config = dict(
    model='contrastive image-text model',
    train_examples=203450,
    image_size=48,
    embed_dim=256,
    encoder_activation='gelu',
    encoder_depths=[3, 3, 3],
    text_encoder_norm='layernorm',
    text_encoder_parallel_block=False,
    text_encoder_inner_norm=False,
    init='trunc_normal_002',
    cautious_weight_decay=True,
    epochs=8.9,
    warmup_steps=350,
)
Rows from block 7 of the text encoder of a small contrastive image-text model, named by matrix and row number. Rows with one number belong to one neuron. Each number is 50 + 12 x the weight over its row's rms, rounded and kept within 0 to 99. All counts start at 0. After the name is the row's rms in percent of the matrix's.
After each neuron's rows are labels from the 100 texts, of 14848, where the neuron reaches its highest value: "fires on" is the input token at the peak. Only what is clearly more common there than usual is listed. The data: regions of photos with short descriptions (Visual Genome).
# fc1: MLP up (text_encoder.blocks.7.mlp.fc1.weight, 768x256), inputs 0-255
# fc2: MLP down (text_encoder.blocks.7.mlp.fc2.weight, 256x768, transposed), outputs 0-255

fc1.462 297:33 50 47 57 58 55 48 55 40 59 53 60 50 02 52 52 51 46 42 53 46 44 21 47 41 68 50 49 50 43 45 43 40 67 65 53 33 56 53 49 47 63 79 51 55 40 49 57 40 44 76 48 54 54 55 60 36 54 62 44 60 53 56 34 60 63 52 41 59 46 55 62 37 41 52 43 56 40 58 59 81 62 39 50 63 54 46 30 41 56 44 18 54 42 58 37 51 58 44 41 31 42 68 43 47 68 41 50 56 42 56 70 62 36 40 59 76 67 38 60 16 26 31 62 55 55 60 59 27 46 68 48 41 81 44 41 52 62 51 62 62 53 54 74 52 40 68 43 30 44 78 45 40 34 48 56 35 51 36 42 70 40 53 48 69 45 46 59 65 49 50 47 61 49 51 50 51 45 37 51 45 29 47 57 34 42 43 58 35 22 38 35 40 52 21 36 50 50 42 50 68 52 65 66 59 38 65 47 31 62 52 50 63 71 57 41 46 48 67 42 50 42 50 70 65 41 62 52 58 54 55 71 34 68 60 64 26 56 39 30 50 54 51 46 47 46 43 52 38 47 49 42 40 60 51 44
fc2.462 258:43 37 51 52 75 55 46 62 26 44 49 89 49 40 52 52 50 22 52 37 50 48 45 33 62 65 52 51 37 60 58 58 57 52 50 53 58 48 73 76 49 50 75 48 48 48 68 49 10 47 67 57 53 43 68 43 55 49 45 72 51 65 32 42 42 49 51 54 61 63 64 79 33 30 52 28 71 42 77 66 68 41 07 28 58 52 61 52 51 52 44 33 67 51 49 40 64 69 62 38 56 49 54 55 57 51 54 42 61 33 27 42 38 45 56 44 61 45 42 55 37 44 62 44 63 57 74 41 45 53 59 44 68 50 55 36 55 58 49 57 40 58 51 47 31 49 42 59 46 60 42 58 51 50 48 48 60 49 34 29 45 41 51 58 44 71 38 64 77 33 61 64 57 76 42 49 57 46 37 51 39 54 59 50 38 57 46 32 43 26 63 43 65 51 50 63 61 25 53 51 48 55 21 55 42 52 55 59 53 33 55 39 45 51 47 52 49 49 44 47 34 48 38 54 51 59 62 52 67 44 48 65 55 62 33 55 28 45 59 53 52 49 40 34 49 43 38 65 60 58 54 46 57 60 26 48
fires on: "blue"; "on"; "monitor"; "black"

fc1.380 132:51 28 56 56 74 54 58 48 43 49 54 46 60 39 23 56 43 52 62 47 85 51 26 57 37 62 37 48 26 43 46 54 67 61 76 44 40 55 61 59 90 38 57 65 51 42 42 58 53 44 44 44 20 56 50 47 24 56 54 44 63 54 64 38 55 58 59 63 58 51 49 67 53 52 55 53 38 39 54 43 62 39 47 60 43 41 39 47 41 28 50 52 58 39 49 53 66 51 72 44 30 70 47 54 44 59 45 53 56 51 50 60 47 27 49 42 46 55 50 41 58 29 40 42 44 40 52 48 40 60 46 45 59 58 60 49 20 49 30 45 58 49 59 76 38 18 51 52 32 59 57 88 49 40 37 57 55 60 43 45 58 49 35 40 46 46 67 56 52 53 66 49 55 61 48 58 45 57 55 47 45 45 44 64 50 38 45 45 59 53 54 52 42 21 38 38 53 52 73 16 70 55 57 51 42 35 52 59 62 59 54 52 43 72 42 71 59 44 52 55 56 45 63 67 72 30 56 69 68 57 37 46 48 63 53 53 41 30 40 48 64 63 38 48 43 46 36 53 40 73 13 61 59 43 44 44
fc2.380 102:44 73 56 41 43 44 57 45 63 38 42 47 45 80 52 60 41 62 51 53 59 35 55 49 63 46 52 58 62 68 35 29 58 49 41 48 53 52 61 68 54 39 19 45 55 54 32 36 59 59 25 62 29 42 26 45 56 54 50 52 45 56 63 53 55 44 54 58 58 45 27 41 45 51 33 47 27 58 37 58 45 45 38 41 45 55 49 50 31 46 20 85 41 52 72 47 29 35 40 53 36 68 43 46 48 44 54 47 41 46 36 50 59 63 38 34 58 35 68 37 65 52 44 52 22 49 53 52 72 50 31 51 51 35 56 60 54 54 54 47 53 55 63 41 45 56 62 32 59 45 42 49 57 54 43 46 51 53 41 31 70 62 49 60 20 52 72 61 38 62 52 61 61 36 45 59 56 65 74 48 77 56 64 52 40 48 68 38 61 53 65 47 47 47 58 12 57 44 54 53 49 49 64 70 43 54 37 41 56 48 41 53 56 40 60 53 54 55 49 68 40 44 64 33 45 34 66 44 29 48 56 28 42 31 46 66 74 33 70 56 49 55 60 42 57 38 82 54 43 43 46 62 71 51 64 58
fires on: "<end>"; "sky"; "blue"

fc1.123 184:53 36 53 62 75 47 56 66 38 43 57 49 54 45 29 54 35 44 60 41 83 54 28 63 46 63 41 60 33 39 58 51 66 54 77 51 34 48 54 62 78 34 36 58 49 39 37 58 52 45 31 44 24 66 52 48 28 57 58 56 61 59 50 41 56 47 54 69 54 52 50 61 45 55 52 60 31 35 50 43 61 37 35 65 48 39 34 46 43 25 54 62 64 40 41 58 64 50 65 59 45 59 51 53 44 59 53 60 54 63 56 56 53 28 42 37 44 57 43 35 40 39 43 48 41 42 36 45 39 58 42 45 46 64 60 54 35 43 29 44 73 47 72 60 47 32 51 62 35 54 64 68 50 40 32 51 46 47 55 45 63 49 38 44 47 42 68 67 58 60 70 38 60 61 51 61 52 61 29 63 40 46 48 65 37 31 40 52 60 49 51 48 42 25 38 27 51 44 73 24 73 57 62 46 29 31 45 54 46 49 73 64 38 62 42 72 62 43 43 62 65 50 69 63 67 32 60 65 64 63 39 34 50 60 46 57 39 34 48 48 61 70 35 54 51 45 39 54 45 74 23 61 54 40 42 39
fc2.123 158:39 62 41 46 46 65 56 58 67 41 52 39 48 81 55 51 54 68 50 40 55 35 58 66 64 33 60 51 67 58 31 33 51 46 51 33 49 47 57 66 57 39 20 39 46 61 30 37 62 51 28 66 43 52 31 46 53 65 38 40 49 53 66 46 55 48 50 46 42 41 36 43 53 52 28 45 28 54 38 40 32 44 51 43 47 45 47 47 37 43 31 92 46 60 70 60 38 37 51 62 36 54 37 51 55 48 64 57 46 49 27 43 64 54 48 39 58 46 68 42 82 50 40 46 26 48 44 61 64 43 28 51 42 39 57 66 40 49 50 41 48 53 61 46 65 47 65 44 67 42 44 49 61 63 47 31 49 44 42 43 71 68 48 60 33 60 71 61 37 51 55 43 66 44 52 47 46 62 78 53 76 61 67 57 48 39 67 38 55 63 64 63 53 47 64 17 63 52 53 44 43 43 73 57 52 53 37 37 56 53 47 47 56 35 62 50 62 58 52 57 50 40 60 38 39 46 69 41 29 52 64 23 44 30 43 61 76 48 61 54 52 56 57 59 58 44 75 52 35 48 50 65 61 51 70 70
fires on: "<end>"; "sky"; "blue"

fc1.520 342:53 46 43 63 65 49 63 63 37 44 55 59 47 53 48 47 40 48 52 46 55 42 27 60 54 47 53 48 47 43 39 43 52 49 67 45 29 46 60 60 56 26 34 52 53 37 43 48 63 39 22 44 11 70 41 68 15 62 53 60 52 61 53 32 58 49 54 80 39 46 49 58 55 44 48 55 38 28 44 46 54 21 36 58 59 43 37 47 23 48 40 68 61 42 49 48 50 49 50 61 37 50 37 50 55 55 53 77 56 63 54 56 57 44 32 22 36 56 58 27 60 44 28 57 44 52 41 54 47 48 30 52 52 54 56 60 44 53 46 53 72 53 77 57 45 44 62 51 47 48 59 54 58 60 43 49 47 47 44 46 63 41 47 59 32 48 61 67 55 45 88 22 66 53 44 52 45 66 44 57 57 40 63 70 40 34 51 45 65 57 58 61 48 41 43 31 65 42 57 43 81 42 54 53 07 39 22 47 51 39 76 67 50 56 51 54 55 56 53 60 49 35 70 55 58 25 67 50 48 69 49 28 50 48 56 55 53 47 66 51 64 51 45 57 49 47 49 55 30 56 42 67 62 43 55 50
fc2.520 296:77 51 44 29 38 55 59 38 51 67 63 41 50 52 56 59 49 70 60 61 49 38 54 33 69 46 58 63 52 42 50 45 54 53 34 40 50 74 65 62 50 62 55 44 41 30 49 36 64 35 56 57 56 30 47 50 66 37 51 48 55 32 57 54 27 65 49 37 44 41 70 32 61 64 35 64 71 56 34 62 31 54 41 52 28 81 57 52 49 50 61 52 47 51 48 57 50 50 51 53 65 54 46 72 53 49 55 28 72 61 29 45 48 52 23 56 23 38 53 63 58 56 45 49 34 48 30 54 49 38 48 51 46 49 48 67 51 48 50 36 26 60 37 46 32 54 31 41 55 52 43 43 63 34 48 37 56 42 41 57 41 56 55 39 50 67 54 55 34 68 31 54 26 31 59 59 52 40 70 44 55 57 50 33 68 55 65 46 33 61 68 40 52 56 60 61 48 59 52 53 39 29 34 72 64 48 54 60 58 61 28 62 47 49 59 45 47 54 47 49 53 63 32 47 48 51 65 42 51 30 43 51 67 43 41 33 60 40 32 43 51 74 87 59 75 68 52 65 68 45 56 59 42 25 57 62
fires on: "clear"; "is"; "sky"; "color"

fc1.680 217:51 31 52 71 77 47 60 64 34 39 58 51 57 39 21 47 39 44 65 39 86 53 29 60 44 60 44 54 25 41 48 57 67 54 70 51 34 49 56 59 77 37 49 59 53 42 42 55 52 41 34 40 24 64 50 49 27 51 50 55 59 59 55 44 62 53 46 69 57 47 44 62 46 56 53 67 29 35 52 36 64 39 42 55 48 32 36 52 50 24 53 56 59 33 39 54 71 53 66 54 36 68 47 54 48 54 54 63 53 67 53 60 49 33 61 38 39 59 49 31 43 46 43 40 47 36 34 43 42 60 43 42 47 65 65 51 30 43 33 44 68 41 69 60 45 34 47 51 35 55 63 73 51 44 36 54 51 47 51 38 65 42 29 46 41 46 60 59 54 58 66 34 55 62 39 57 48 60 34 62 41 47 50 60 47 34 37 45 58 52 53 54 42 20 35 29 57 43 65 24 74 55 59 49 29 36 46 58 57 49 66 56 37 58 42 72 59 46 38 59 65 51 64 60 63 34 49 68 61 60 34 41 59 60 49 50 36 29 51 47 65 60 33 54 49 40 39 57 41 68 24 64 48 35 36 49
fc2.680 177:32 63 38 49 52 64 57 60 63 43 54 38 49 79 54 51 50 71 58 38 56 43 53 62 61 33 52 57 62 58 28 34 54 49 57 34 46 51 55 66 58 35 22 41 42 57 33 30 67 54 28 59 39 56 25 43 46 61 49 40 55 50 65 49 57 50 49 56 47 38 36 43 50 54 33 45 16 50 39 33 39 46 46 43 46 47 47 54 35 39 21 85 50 56 74 61 35 31 42 62 37 54 35 46 54 52 59 60 42 48 25 49 60 52 49 36 53 52 68 42 68 48 42 52 20 39 45 65 61 48 28 51 47 48 55 66 43 44 44 49 53 57 67 52 65 50 75 44 60 40 50 50 59 58 43 32 47 49 39 41 75 66 48 58 35 63 75 57 33 51 53 37 64 48 50 44 46 67 71 53 74 50 75 60 40 35 58 39 56 66 60 66 39 44 57 16 61 54 56 43 45 42 73 58 49 54 40 35 56 51 44 47 59 44 58 55 48 57 55 53 46 37 57 49 58 45 65 48 31 56 55 21 43 34 52 59 75 41 59 54 54 55 45 54 44 40 78 44 32 50 42 65 57 53 70 66
fires on: "<end>"; "sky"; "blue"

fc1.532 060:60 28 77 61 66 33 54 65 70 56 47 55 53 35 39 53 45 44 56 48 77 44 47 46 34 56 43 76 36 51 55 57 47 44 54 48 58 49 68 61 44 48 66 54 55 32 45 59 44 45 68 36 44 49 50 58 29 61 52 48 55 57 69 61 62 52 36 30 36 72 55 57 44 50 61 38 59 55 55 55 47 52 23 57 71 39 53 56 41 52 62 30 45 37 42 40 49 60 63 58 51 44 42 52 46 55 47 59 51 62 60 61 61 38 28 44 48 52 48 65 38 27 42 49 49 38 61 57 43 28 65 46 37 54 58 34 50 39 39 51 65 45 49 61 39 51 57 49 12 55 81 57 57 48 37 74 35 31 44 27 45 44 36 44 64 52 46 50 57 66 63 55 56 72 46 41 46 34 30 62 50 21 39 45 40 31 49 51 44 43 34 48 47 38 19 31 60 35 68 38 48 48 56 43 41 60 62 59 36 52 54 72 53 72 48 42 33 35 43 43 68 38 54 58 72 46 36 65 63 55 43 49 49 51 27 47 17 53 63 64 71 45 37 51 32 35 42 56 43 59 50 45 47 55 33 35
fc2.532 072:53 41 38 41 76 47 52 84 59 42 54 63 49 60 58 48 48 56 39 07 43 63 60 69 46 51 53 67 45 56 49 48 48 53 45 55 55 56 68 59 71 36 57 47 36 50 35 36 47 38 48 39 42 54 68 37 44 59 48 68 53 56 39 46 43 38 26 51 40 57 52 81 51 54 47 61 53 52 38 23 55 38 26 40 39 56 54 49 46 44 44 68 52 45 34 35 50 41 59 44 47 47 38 60 50 40 82 47 59 56 04 50 42 54 53 45 57 39 48 62 54 49 43 37 32 64 48 48 48 56 59 54 30 44 77 57 52 53 44 34 51 60 91 57 50 60 59 47 42 49 46 62 47 53 26 44 58 51 61 28 52 61 38 59 28 75 76 73 48 67 59 60 53 54 46 51 53 33 50 59 58 60 54 34 52 19 44 53 41 49 48 64 46 48 51 48 58 36 61 63 34 43 43 44 22 64 58 49 62 45 54 37 43 40 43 46 68 50 36 61 66 52 52 56 50 63 61 54 51 42 42 53 59 21 50 44 37 40 73 49 47 67 51 41 43 56 44 52 47 54 51 56 66 27 30 55
fires on: "blue"

fc1.39 062:35 40 65 57 53 60 55 80 60 69 36 53 56 30 46 78 50 52 49 60 51 58 48 44 31 45 51 56 55 65 76 59 53 48 53 51 57 37 51 57 60 57 71 63 56 65 53 62 23 49 72 65 60 67 58 45 60 60 53 48 50 67 41 49 50 50 36 18 63 63 43 56 43 53 61 47 38 53 50 59 51 55 69 49 51 42 64 57 58 54 46 29 61 51 32 39 56 40 51 35 57 62 44 73 23 39 53 29 38 39 57 65 56 41 56 64 64 44 57 76 41 50 38 56 39 31 35 55 44 35 52 23 47 45 57 45 50 56 46 47 35 23 19 47 52 43 45 47 55 52 25 73 13 32 42 54 50 57 52 41 38 59 47 44 63 45 53 41 63 55 43 53 30 45 56 58 65 15 54 39 50 52 63 46 26 38 39 41 38 51 43 46 56 23 55 58 61 35 57 43 31 52 68 49 53 54 62 67 43 44 34 51 37 68 68 63 52 43 44 30 58 65 35 42 55 71 44 52 38 30 50 57 59 48 42 58 55 55 46 70 45 47 46 28 46 45 42 36 56 61 54 46 50 53 53 30
fc2.39 044:41 28 28 39 51 29 45 34 65 46 56 59 44 46 56 48 55 43 52 60 65 61 37 49 27 32 34 43 20 50 67 32 53 54 49 53 44 50 53 44 49 72 52 63 53 75 58 56 53 72 50 50 50 75 67 42 44 56 55 47 56 54 65 33 47 36 55 53 29 34 56 39 48 55 42 42 50 48 64 44 57 44 71 44 38 40 44 63 59 46 57 55 46 54 58 75 44 63 57 53 39 36 58 55 44 40 64 47 49 15 67 51 43 43 99 61 49 58 56 61 55 62 62 50 47 53 56 35 40 60 48 58 49 58 40 37 52 47 35 43 72 43 57 51 55 61 48 26 28 58 48 42 44 51 49 53 45 61 62 62 50 44 51 40 32 39 40 44 50 71 41 38 32 35 53 56 44 43 21 66 41 63 56 23 56 62 53 59 66 47 55 54 53 32 50 67 61 61 46 39 66 79 75 29 31 44 55 32 35 50 53 58 45 45 63 44 59 35 49 21 50 42 61 55 47 36 47 51 59 71 64 55 55 50 40 38 49 53 55 36 39 38 65 48 45 37 37 39 60 40 49 40 56 77 30 59
fires on: "<end>"; "player"; "is"

fc1.192 212:75 33 44 42 50 26 60 44 50 54 60 38 45 42 39 42 41 50 69 46 68 52 44 42 46 51 51 54 31 21 45 61 71 59 50 42 45 63 62 52 65 50 49 50 38 45 45 46 61 39 47 51 49 42 50 58 47 42 45 46 68 35 50 49 31 58 47 50 37 33 69 39 70 76 48 72 65 49 57 49 42 59 63 68 27 54 56 53 65 40 77 61 52 32 39 77 67 58 70 73 68 59 46 49 58 58 51 50 64 67 36 48 43 42 42 47 22 39 38 52 56 40 50 35 42 46 26 45 45 73 55 50 65 47 59 58 28 36 25 50 52 50 51 60 50 37 26 56 44 65 45 66 54 38 49 45 54 40 69 54 24 44 45 32 51 55 55 40 35 59 45 45 28 48 49 40 36 54 52 52 43 58 37 34 58 55 47 57 49 66 56 61 55 40 53 66 41 55 72 29 55 46 47 48 51 47 52 57 70 71 37 70 52 62 37 60 45 45 40 46 67 70 49 64 62 46 51 57 65 53 18 50 61 46 52 21 64 25 24 54 58 59 45 57 55 54 40 56 61 67 31 58 31 27 50 60
fc2.192 202:55 48 52 48 71 34 29 67 52 43 37 61 52 53 50 61 60 43 44 10 44 59 34 45 53 60 45 76 52 39 66 56 45 39 49 56 47 63 53 45 44 61 54 52 41 75 44 45 45 64 42 55 27 41 49 49 41 52 33 50 43 44 59 56 40 73 29 53 60 28 62 72 53 66 52 67 62 51 52 49 59 54 44 32 34 48 40 47 55 49 48 56 38 72 48 46 49 47 48 33 55 50 51 66 48 37 69 50 59 42 09 52 46 71 66 45 54 51 52 44 52 54 65 44 42 45 41 49 74 56 43 49 44 66 70 47 62 45 69 39 49 45 64 30 39 57 40 31 78 43 65 44 33 39 38 52 41 55 55 31 40 47 45 59 32 67 68 72 52 86 57 67 40 47 37 58 46 53 42 38 51 59 31 17 57 46 42 44 52 41 51 46 51 51 41 56 43 19 39 58 63 58 46 59 36 43 57 48 39 51 41 48 50 25 44 53 76 35 35 71 66 51 51 39 27 39 36 45 48 47 64 47 71 48 45 44 39 64 58 35 31 60 53 25 55 61 52 65 60 44 58 47 56 58 45 53
fires on: "<end>"

fc1.543 049:40 36 52 59 67 51 36 57 40 49 66 46 58 44 54 52 49 32 34 38 61 55 35 54 58 48 36 62 45 49 42 74 49 42 48 74 57 39 54 56 53 51 43 67 68 40 62 60 33 31 52 43 39 47 62 73 61 47 57 79 70 60 15 35 61 50 42 69 63 58 43 60 46 47 74 46 61 34 48 45 59 46 45 57 45 52 65 65 47 39 59 47 39 43 26 72 53 46 70 39 75 66 56 45 37 61 49 63 30 40 76 43 62 61 34 64 24 47 39 33 45 37 70 32 37 44 49 58 51 65 51 31 56 44 74 40 32 70 54 43 55 49 40 69 58 51 29 56 49 44 43 50 42 52 43 55 34 35 57 40 53 43 25 51 52 41 44 47 47 53 70 52 56 31 53 73 71 48 39 46 57 49 43 55 53 73 30 61 40 55 39 50 56 33 48 51 45 25 64 36 53 54 40 52 44 56 68 43 61 56 51 45 35 56 53 73 42 47 53 39 51 32 44 57 75 51 52 51 38 36 54 49 52 64 51 59 35 48 60 78 81 48 46 64 51 24 62 54 55 64 42 34 64 54 43 46
fc2.543 040:48 75 48 59 57 39 73 43 52 59 29 50 46 49 40 45 32 38 37 34 63 46 41 56 18 55 56 29 44 66 49 62 67 56 65 47 75 49 45 25 63 52 55 52 65 59 54 53 44 54 46 45 52 42 34 35 44 54 47 27 48 61 60 59 72 53 39 44 59 48 53 42 50 30 50 61 31 37 46 37 42 58 69 58 27 57 45 54 49 46 56 46 42 59 50 43 60 50 57 53 48 38 52 58 40 32 67 37 46 50 50 73 40 64 59 49 32 74 62 53 72 32 36 54 56 59 55 43 74 57 55 57 41 27 41 58 68 28 30 62 57 36 42 32 57 48 35 63 78 47 42 40 55 46 49 46 49 34 42 52 37 51 58 44 20 22 53 50 41 58 34 46 57 35 37 30 50 50 28 54 56 44 55 49 37 41 82 51 46 53 57 52 61 54 43 57 55 53 53 55 54 40 56 44 43 38 63 45 50 60 39 45 44 40 63 52 49 42 37 15 47 54 65 77 43 56 49 38 44 35 22 57 66 62 64 44 45 37 57 45 43 28 29 80 37 43 52 60 55 50 43 62 70 29 38 48
fires on: "green"

fc1.727 068:40 47 60 64 55 45 52 57 57 44 36 61 58 83 35 46 59 44 49 40 56 64 55 47 48 55 39 45 33 47 59 66 55 61 42 75 53 64 41 48 53 47 56 76 66 57 48 76 34 34 32 41 40 65 57 42 55 60 39 59 51 59 52 67 39 45 36 68 69 46 41 49 37 44 74 61 38 51 57 44 44 49 51 54 43 43 61 59 35 37 60 46 46 59 52 48 66 50 54 34 39 55 45 56 52 29 60 52 40 45 47 49 38 67 55 37 65 60 51 53 37 86 48 34 44 35 51 25 66 59 58 26 45 35 63 51 64 34 55 45 50 23 64 14 56 53 39 43 55 48 45 52 45 40 40 67 54 47 47 41 39 68 48 52 45 38 56 47 45 62 50 59 66 42 38 78 51 46 42 52 42 51 60 43 25 51 39 54 59 52 38 54 37 55 50 51 42 44 51 57 41 62 72 55 46 48 39 41 48 46 65 45 06 31 45 60 48 26 16 49 56 55 50 42 14 53 43 41 60 33 58 54 37 55 30 61 43 38 63 43 45 48 47 28 41 22 30 64 49 55 53 46 51 42 26 44
fc2.727 053:49 66 30 48 47 67 42 53 50 43 53 42 39 25 45 34 58 60 44 48 40 45 45 53 57 42 52 47 61 22 53 45 57 51 51 34 32 50 66 54 59 49 51 42 39 57 54 42 48 46 35 47 60 53 45 62 28 61 39 19 56 42 58 32 62 58 51 51 62 53 45 39 62 48 52 58 32 58 65 45 66 57 69 50 50 25 35 60 47 61 51 42 49 30 51 39 42 67 50 69 63 33 59 42 52 59 58 73 53 65 38 57 63 33 60 45 45 69 31 47 48 38 34 65 50 55 30 42 37 83 43 65 73 73 54 59 38 50 44 58 64 78 54 72 58 53 54 42 60 49 59 51 51 55 51 19 44 42 63 57 41 39 42 64 54 50 59 49 60 44 47 49 38 52 32 26 48 50 50 63 47 40 46 44 67 42 46 71 62 63 29 48 35 54 47 44 36 50 42 38 76 15 62 37 45 45 55 41 56 58 49 63 46 68 44 47 47 63 57 56 73 28 71 41 73 39 48 41 63 76 41 72 48 50 46 38 55 46 48 46 61 55 47 79 40 41 35 37 54 50 43 81 68 43 50 62
fires on: "<end>"; "hot"

fc1.477 099:56 63 74 54 62 52 55 55 37 47 45 50 61 49 60 70 53 33 41 39 42 51 36 60 37 47 42 48 58 42 79 46 41 48 58 76 60 49 60 50 41 63 63 67 66 49 59 54 12 42 74 49 66 42 51 50 63 55 59 53 57 45 49 58 26 58 40 30 70 57 95 40 48 65 42 49 80 44 58 21 53 56 58 48 29 45 69 52 60 52 89 37 62 57 43 42 47 46 51 39 62 50 60 57 45 46 53 52 67 43 59 43 42 72 48 58 37 39 54 65 42 51 64 39 36 48 48 49 59 64 68 38 54 68 64 57 73 60 54 41 52 36 38 43 60 44 27 48 53 42 49 45 37 57 51 61 45 62 52 52 17 43 51 34 79 37 33 45 42 57 37 40 26 45 51 65 35 45 50 57 54 48 41 27 55 49 30 41 42 26 50 53 34 60 41 71 46 38 41 60 51 63 46 41 51 46 61 45 47 56 50 45 51 37 37 55 61 46 47 32 56 56 33 53 47 59 43 41 47 46 52 59 62 39 46 20 44 49 30 23 46 55 36 46 41 61 63 54 58 48 53 45 37 47 53 45
fc2.477 088:55 37 49 43 75 59 54 53 43 53 58 81 65 42 39 62 55 55 55 44 62 43 43 53 54 57 48 71 32 51 53 49 58 50 44 41 48 62 50 71 55 44 87 43 30 26 52 35 43 44 59 29 54 52 64 56 49 44 66 55 58 60 55 58 53 52 53 47 63 56 59 79 37 53 36 43 62 42 31 42 69 23 00 52 44 65 65 54 48 34 51 48 65 48 44 51 63 66 67 40 53 56 56 68 57 46 70 40 70 55 00 43 40 43 23 36 43 43 42 64 48 44 43 45 49 52 35 52 36 34 45 46 36 39 39 52 46 54 34 41 34 64 55 54 53 39 49 57 44 63 52 58 60 31 52 40 57 58 30 39 47 57 44 61 51 88 63 63 70 59 54 42 43 62 51 72 58 48 46 42 36 59 66 41 45 37 55 50 28 39 54 48 43 56 49 52 51 43 60 44 36 48 50 72 38 48 55 55 50 50 43 57 49 65 61 57 65 45 46 52 53 43 36 50 63 50 75 61 56 39 52 57 62 57 43 56 30 37 49 48 51 75 44 42 63 52 37 75 55 60 40 48 58 54 32 51
fires on: "<end>"; "pair"; "shorts"

fc1.690 134:42 51 55 65 60 34 55 71 35 32 54 58 76 56 31 54 58 24 56 37 70 55 51 67 46 57 30 52 53 55 73 51 61 51 48 55 51 22 47 56 67 30 48 66 57 46 51 55 26 45 36 46 26 49 45 52 42 57 51 69 58 74 34 49 23 35 51 68 68 59 66 57 31 50 58 65 54 41 65 38 51 36 38 50 50 42 49 53 53 28 52 56 65 40 47 49 56 41 63 51 63 69 47 63 40 63 64 58 49 54 57 35 63 42 55 32 63 37 59 24 53 38 57 52 48 33 53 45 49 70 45 25 31 25 48 47 39 45 43 28 53 41 60 60 52 42 40 75 43 56 46 69 46 46 55 59 73 58 59 36 34 49 22 57 34 35 47 60 56 51 74 46 53 71 33 59 45 59 51 56 51 41 49 47 40 48 35 31 62 44 52 48 48 20 55 64 59 40 62 32 45 65 51 47 30 49 48 49 57 34 68 47 50 61 29 72 74 36 52 51 57 51 51 57 65 46 46 58 38 58 42 46 60 50 46 47 44 39 59 61 52 51 26 37 45 50 44 71 48 60 24 55 63 48 39 45
fc2.690 089:43 58 39 45 59 77 62 54 76 63 51 59 63 49 57 39 53 51 35 55 49 50 77 54 63 45 54 48 59 61 49 46 43 54 51 22 67 40 40 47 39 50 65 43 39 50 52 31 38 47 75 54 68 55 52 55 69 58 63 50 46 55 39 43 39 35 50 23 47 50 61 38 34 48 19 38 63 48 51 35 51 56 46 46 29 62 81 37 46 50 45 50 51 50 65 72 51 63 53 63 57 53 39 52 74 50 67 45 62 44 17 35 49 35 43 57 55 52 44 73 44 47 55 58 49 54 51 41 35 38 60 55 21 14 31 52 54 52 32 40 36 65 34 45 57 47 53 49 38 56 17 45 63 72 50 26 41 46 40 46 57 50 63 66 61 72 40 47 55 41 49 44 49 55 60 55 43 55 49 54 60 57 62 65 54 52 46 43 11 53 41 60 55 43 67 39 53 59 49 48 13 44 44 42 55 72 59 43 48 39 52 44 38 66 54 51 40 63 56 44 39 52 23 51 56 75 54 48 55 41 52 58 57 35 41 49 45 56 57 52 46 61 49 52 57 66 32 69 54 54 63 61 59 67 41 72
fires on: "green"

fc1.382 075:41 34 58 46 54 51 34 61 51 37 51 59 56 13 57 46 41 43 31 39 46 57 46 61 49 47 48 57 39 54 60 46 48 63 62 39 52 41 46 63 44 56 70 41 55 42 42 60 14 40 69 56 68 56 70 54 70 47 58 56 46 63 56 41 47 38 40 36 60 58 57 60 25 33 51 44 50 45 58 42 60 46 50 42 52 51 73 38 60 56 52 19 46 46 62 46 52 71 50 33 59 52 61 48 38 73 58 53 51 35 56 62 53 24 67 56 83 56 37 68 23 23 52 60 53 49 55 45 36 68 71 53 44 77 62 48 41 53 38 31 53 55 51 75 37 40 55 39 09 51 67 54 45 43 36 49 52 39 35 42 44 50 48 45 59 46 51 43 52 52 47 57 54 54 26 69 56 33 29 60 23 42 46 46 30 50 53 55 36 42 52 39 40 62 39 45 53 45 58 30 44 40 49 44 45 38 52 46 51 60 52 55 55 72 60 61 66 44 54 31 66 50 41 59 70 52 64 58 62 52 51 72 54 54 43 66 39 48 49 46 46 44 44 40 42 36 49 71 25 72 40 49 55 53 30 31
fc2.382 055:51 43 43 60 50 61 44 49 50 64 57 58 46 43 58 63 39 51 49 55 60 55 30 36 60 52 58 43 51 38 42 43 47 37 48 55 16 63 54 50 51 85 65 49 57 27 41 37 51 56 74 56 44 65 59 65 35 46 76 57 61 12 68 42 48 76 63 42 47 35 58 33 40 51 59 51 44 28 40 44 53 50 34 35 34 48 65 50 51 43 50 35 53 46 54 40 29 47 30 50 65 55 52 55 38 52 22 44 68 49 45 68 49 52 12 49 42 58 52 56 15 59 12 51 32 54 29 59 54 31 65 52 37 46 53 58 51 52 57 43 38 59 22 37 54 45 44 41 50 39 43 57 34 57 55 35 46 42 36 60 42 53 36 74 81 51 38 56 42 66 29 47 29 45 45 56 49 68 58 59 40 53 67 53 43 54 56 58 37 45 75 44 53 50 48 60 37 45 51 37 35 38 51 58 65 45 56 44 43 58 30 50 64 56 47 48 57 50 63 39 43 56 48 46 46 51 53 45 56 44 54 49 38 62 53 54 44 65 28 21 49 62 53 50 72 53 49 45 38 34 49 57 39 61 68 57
fires on: "blue"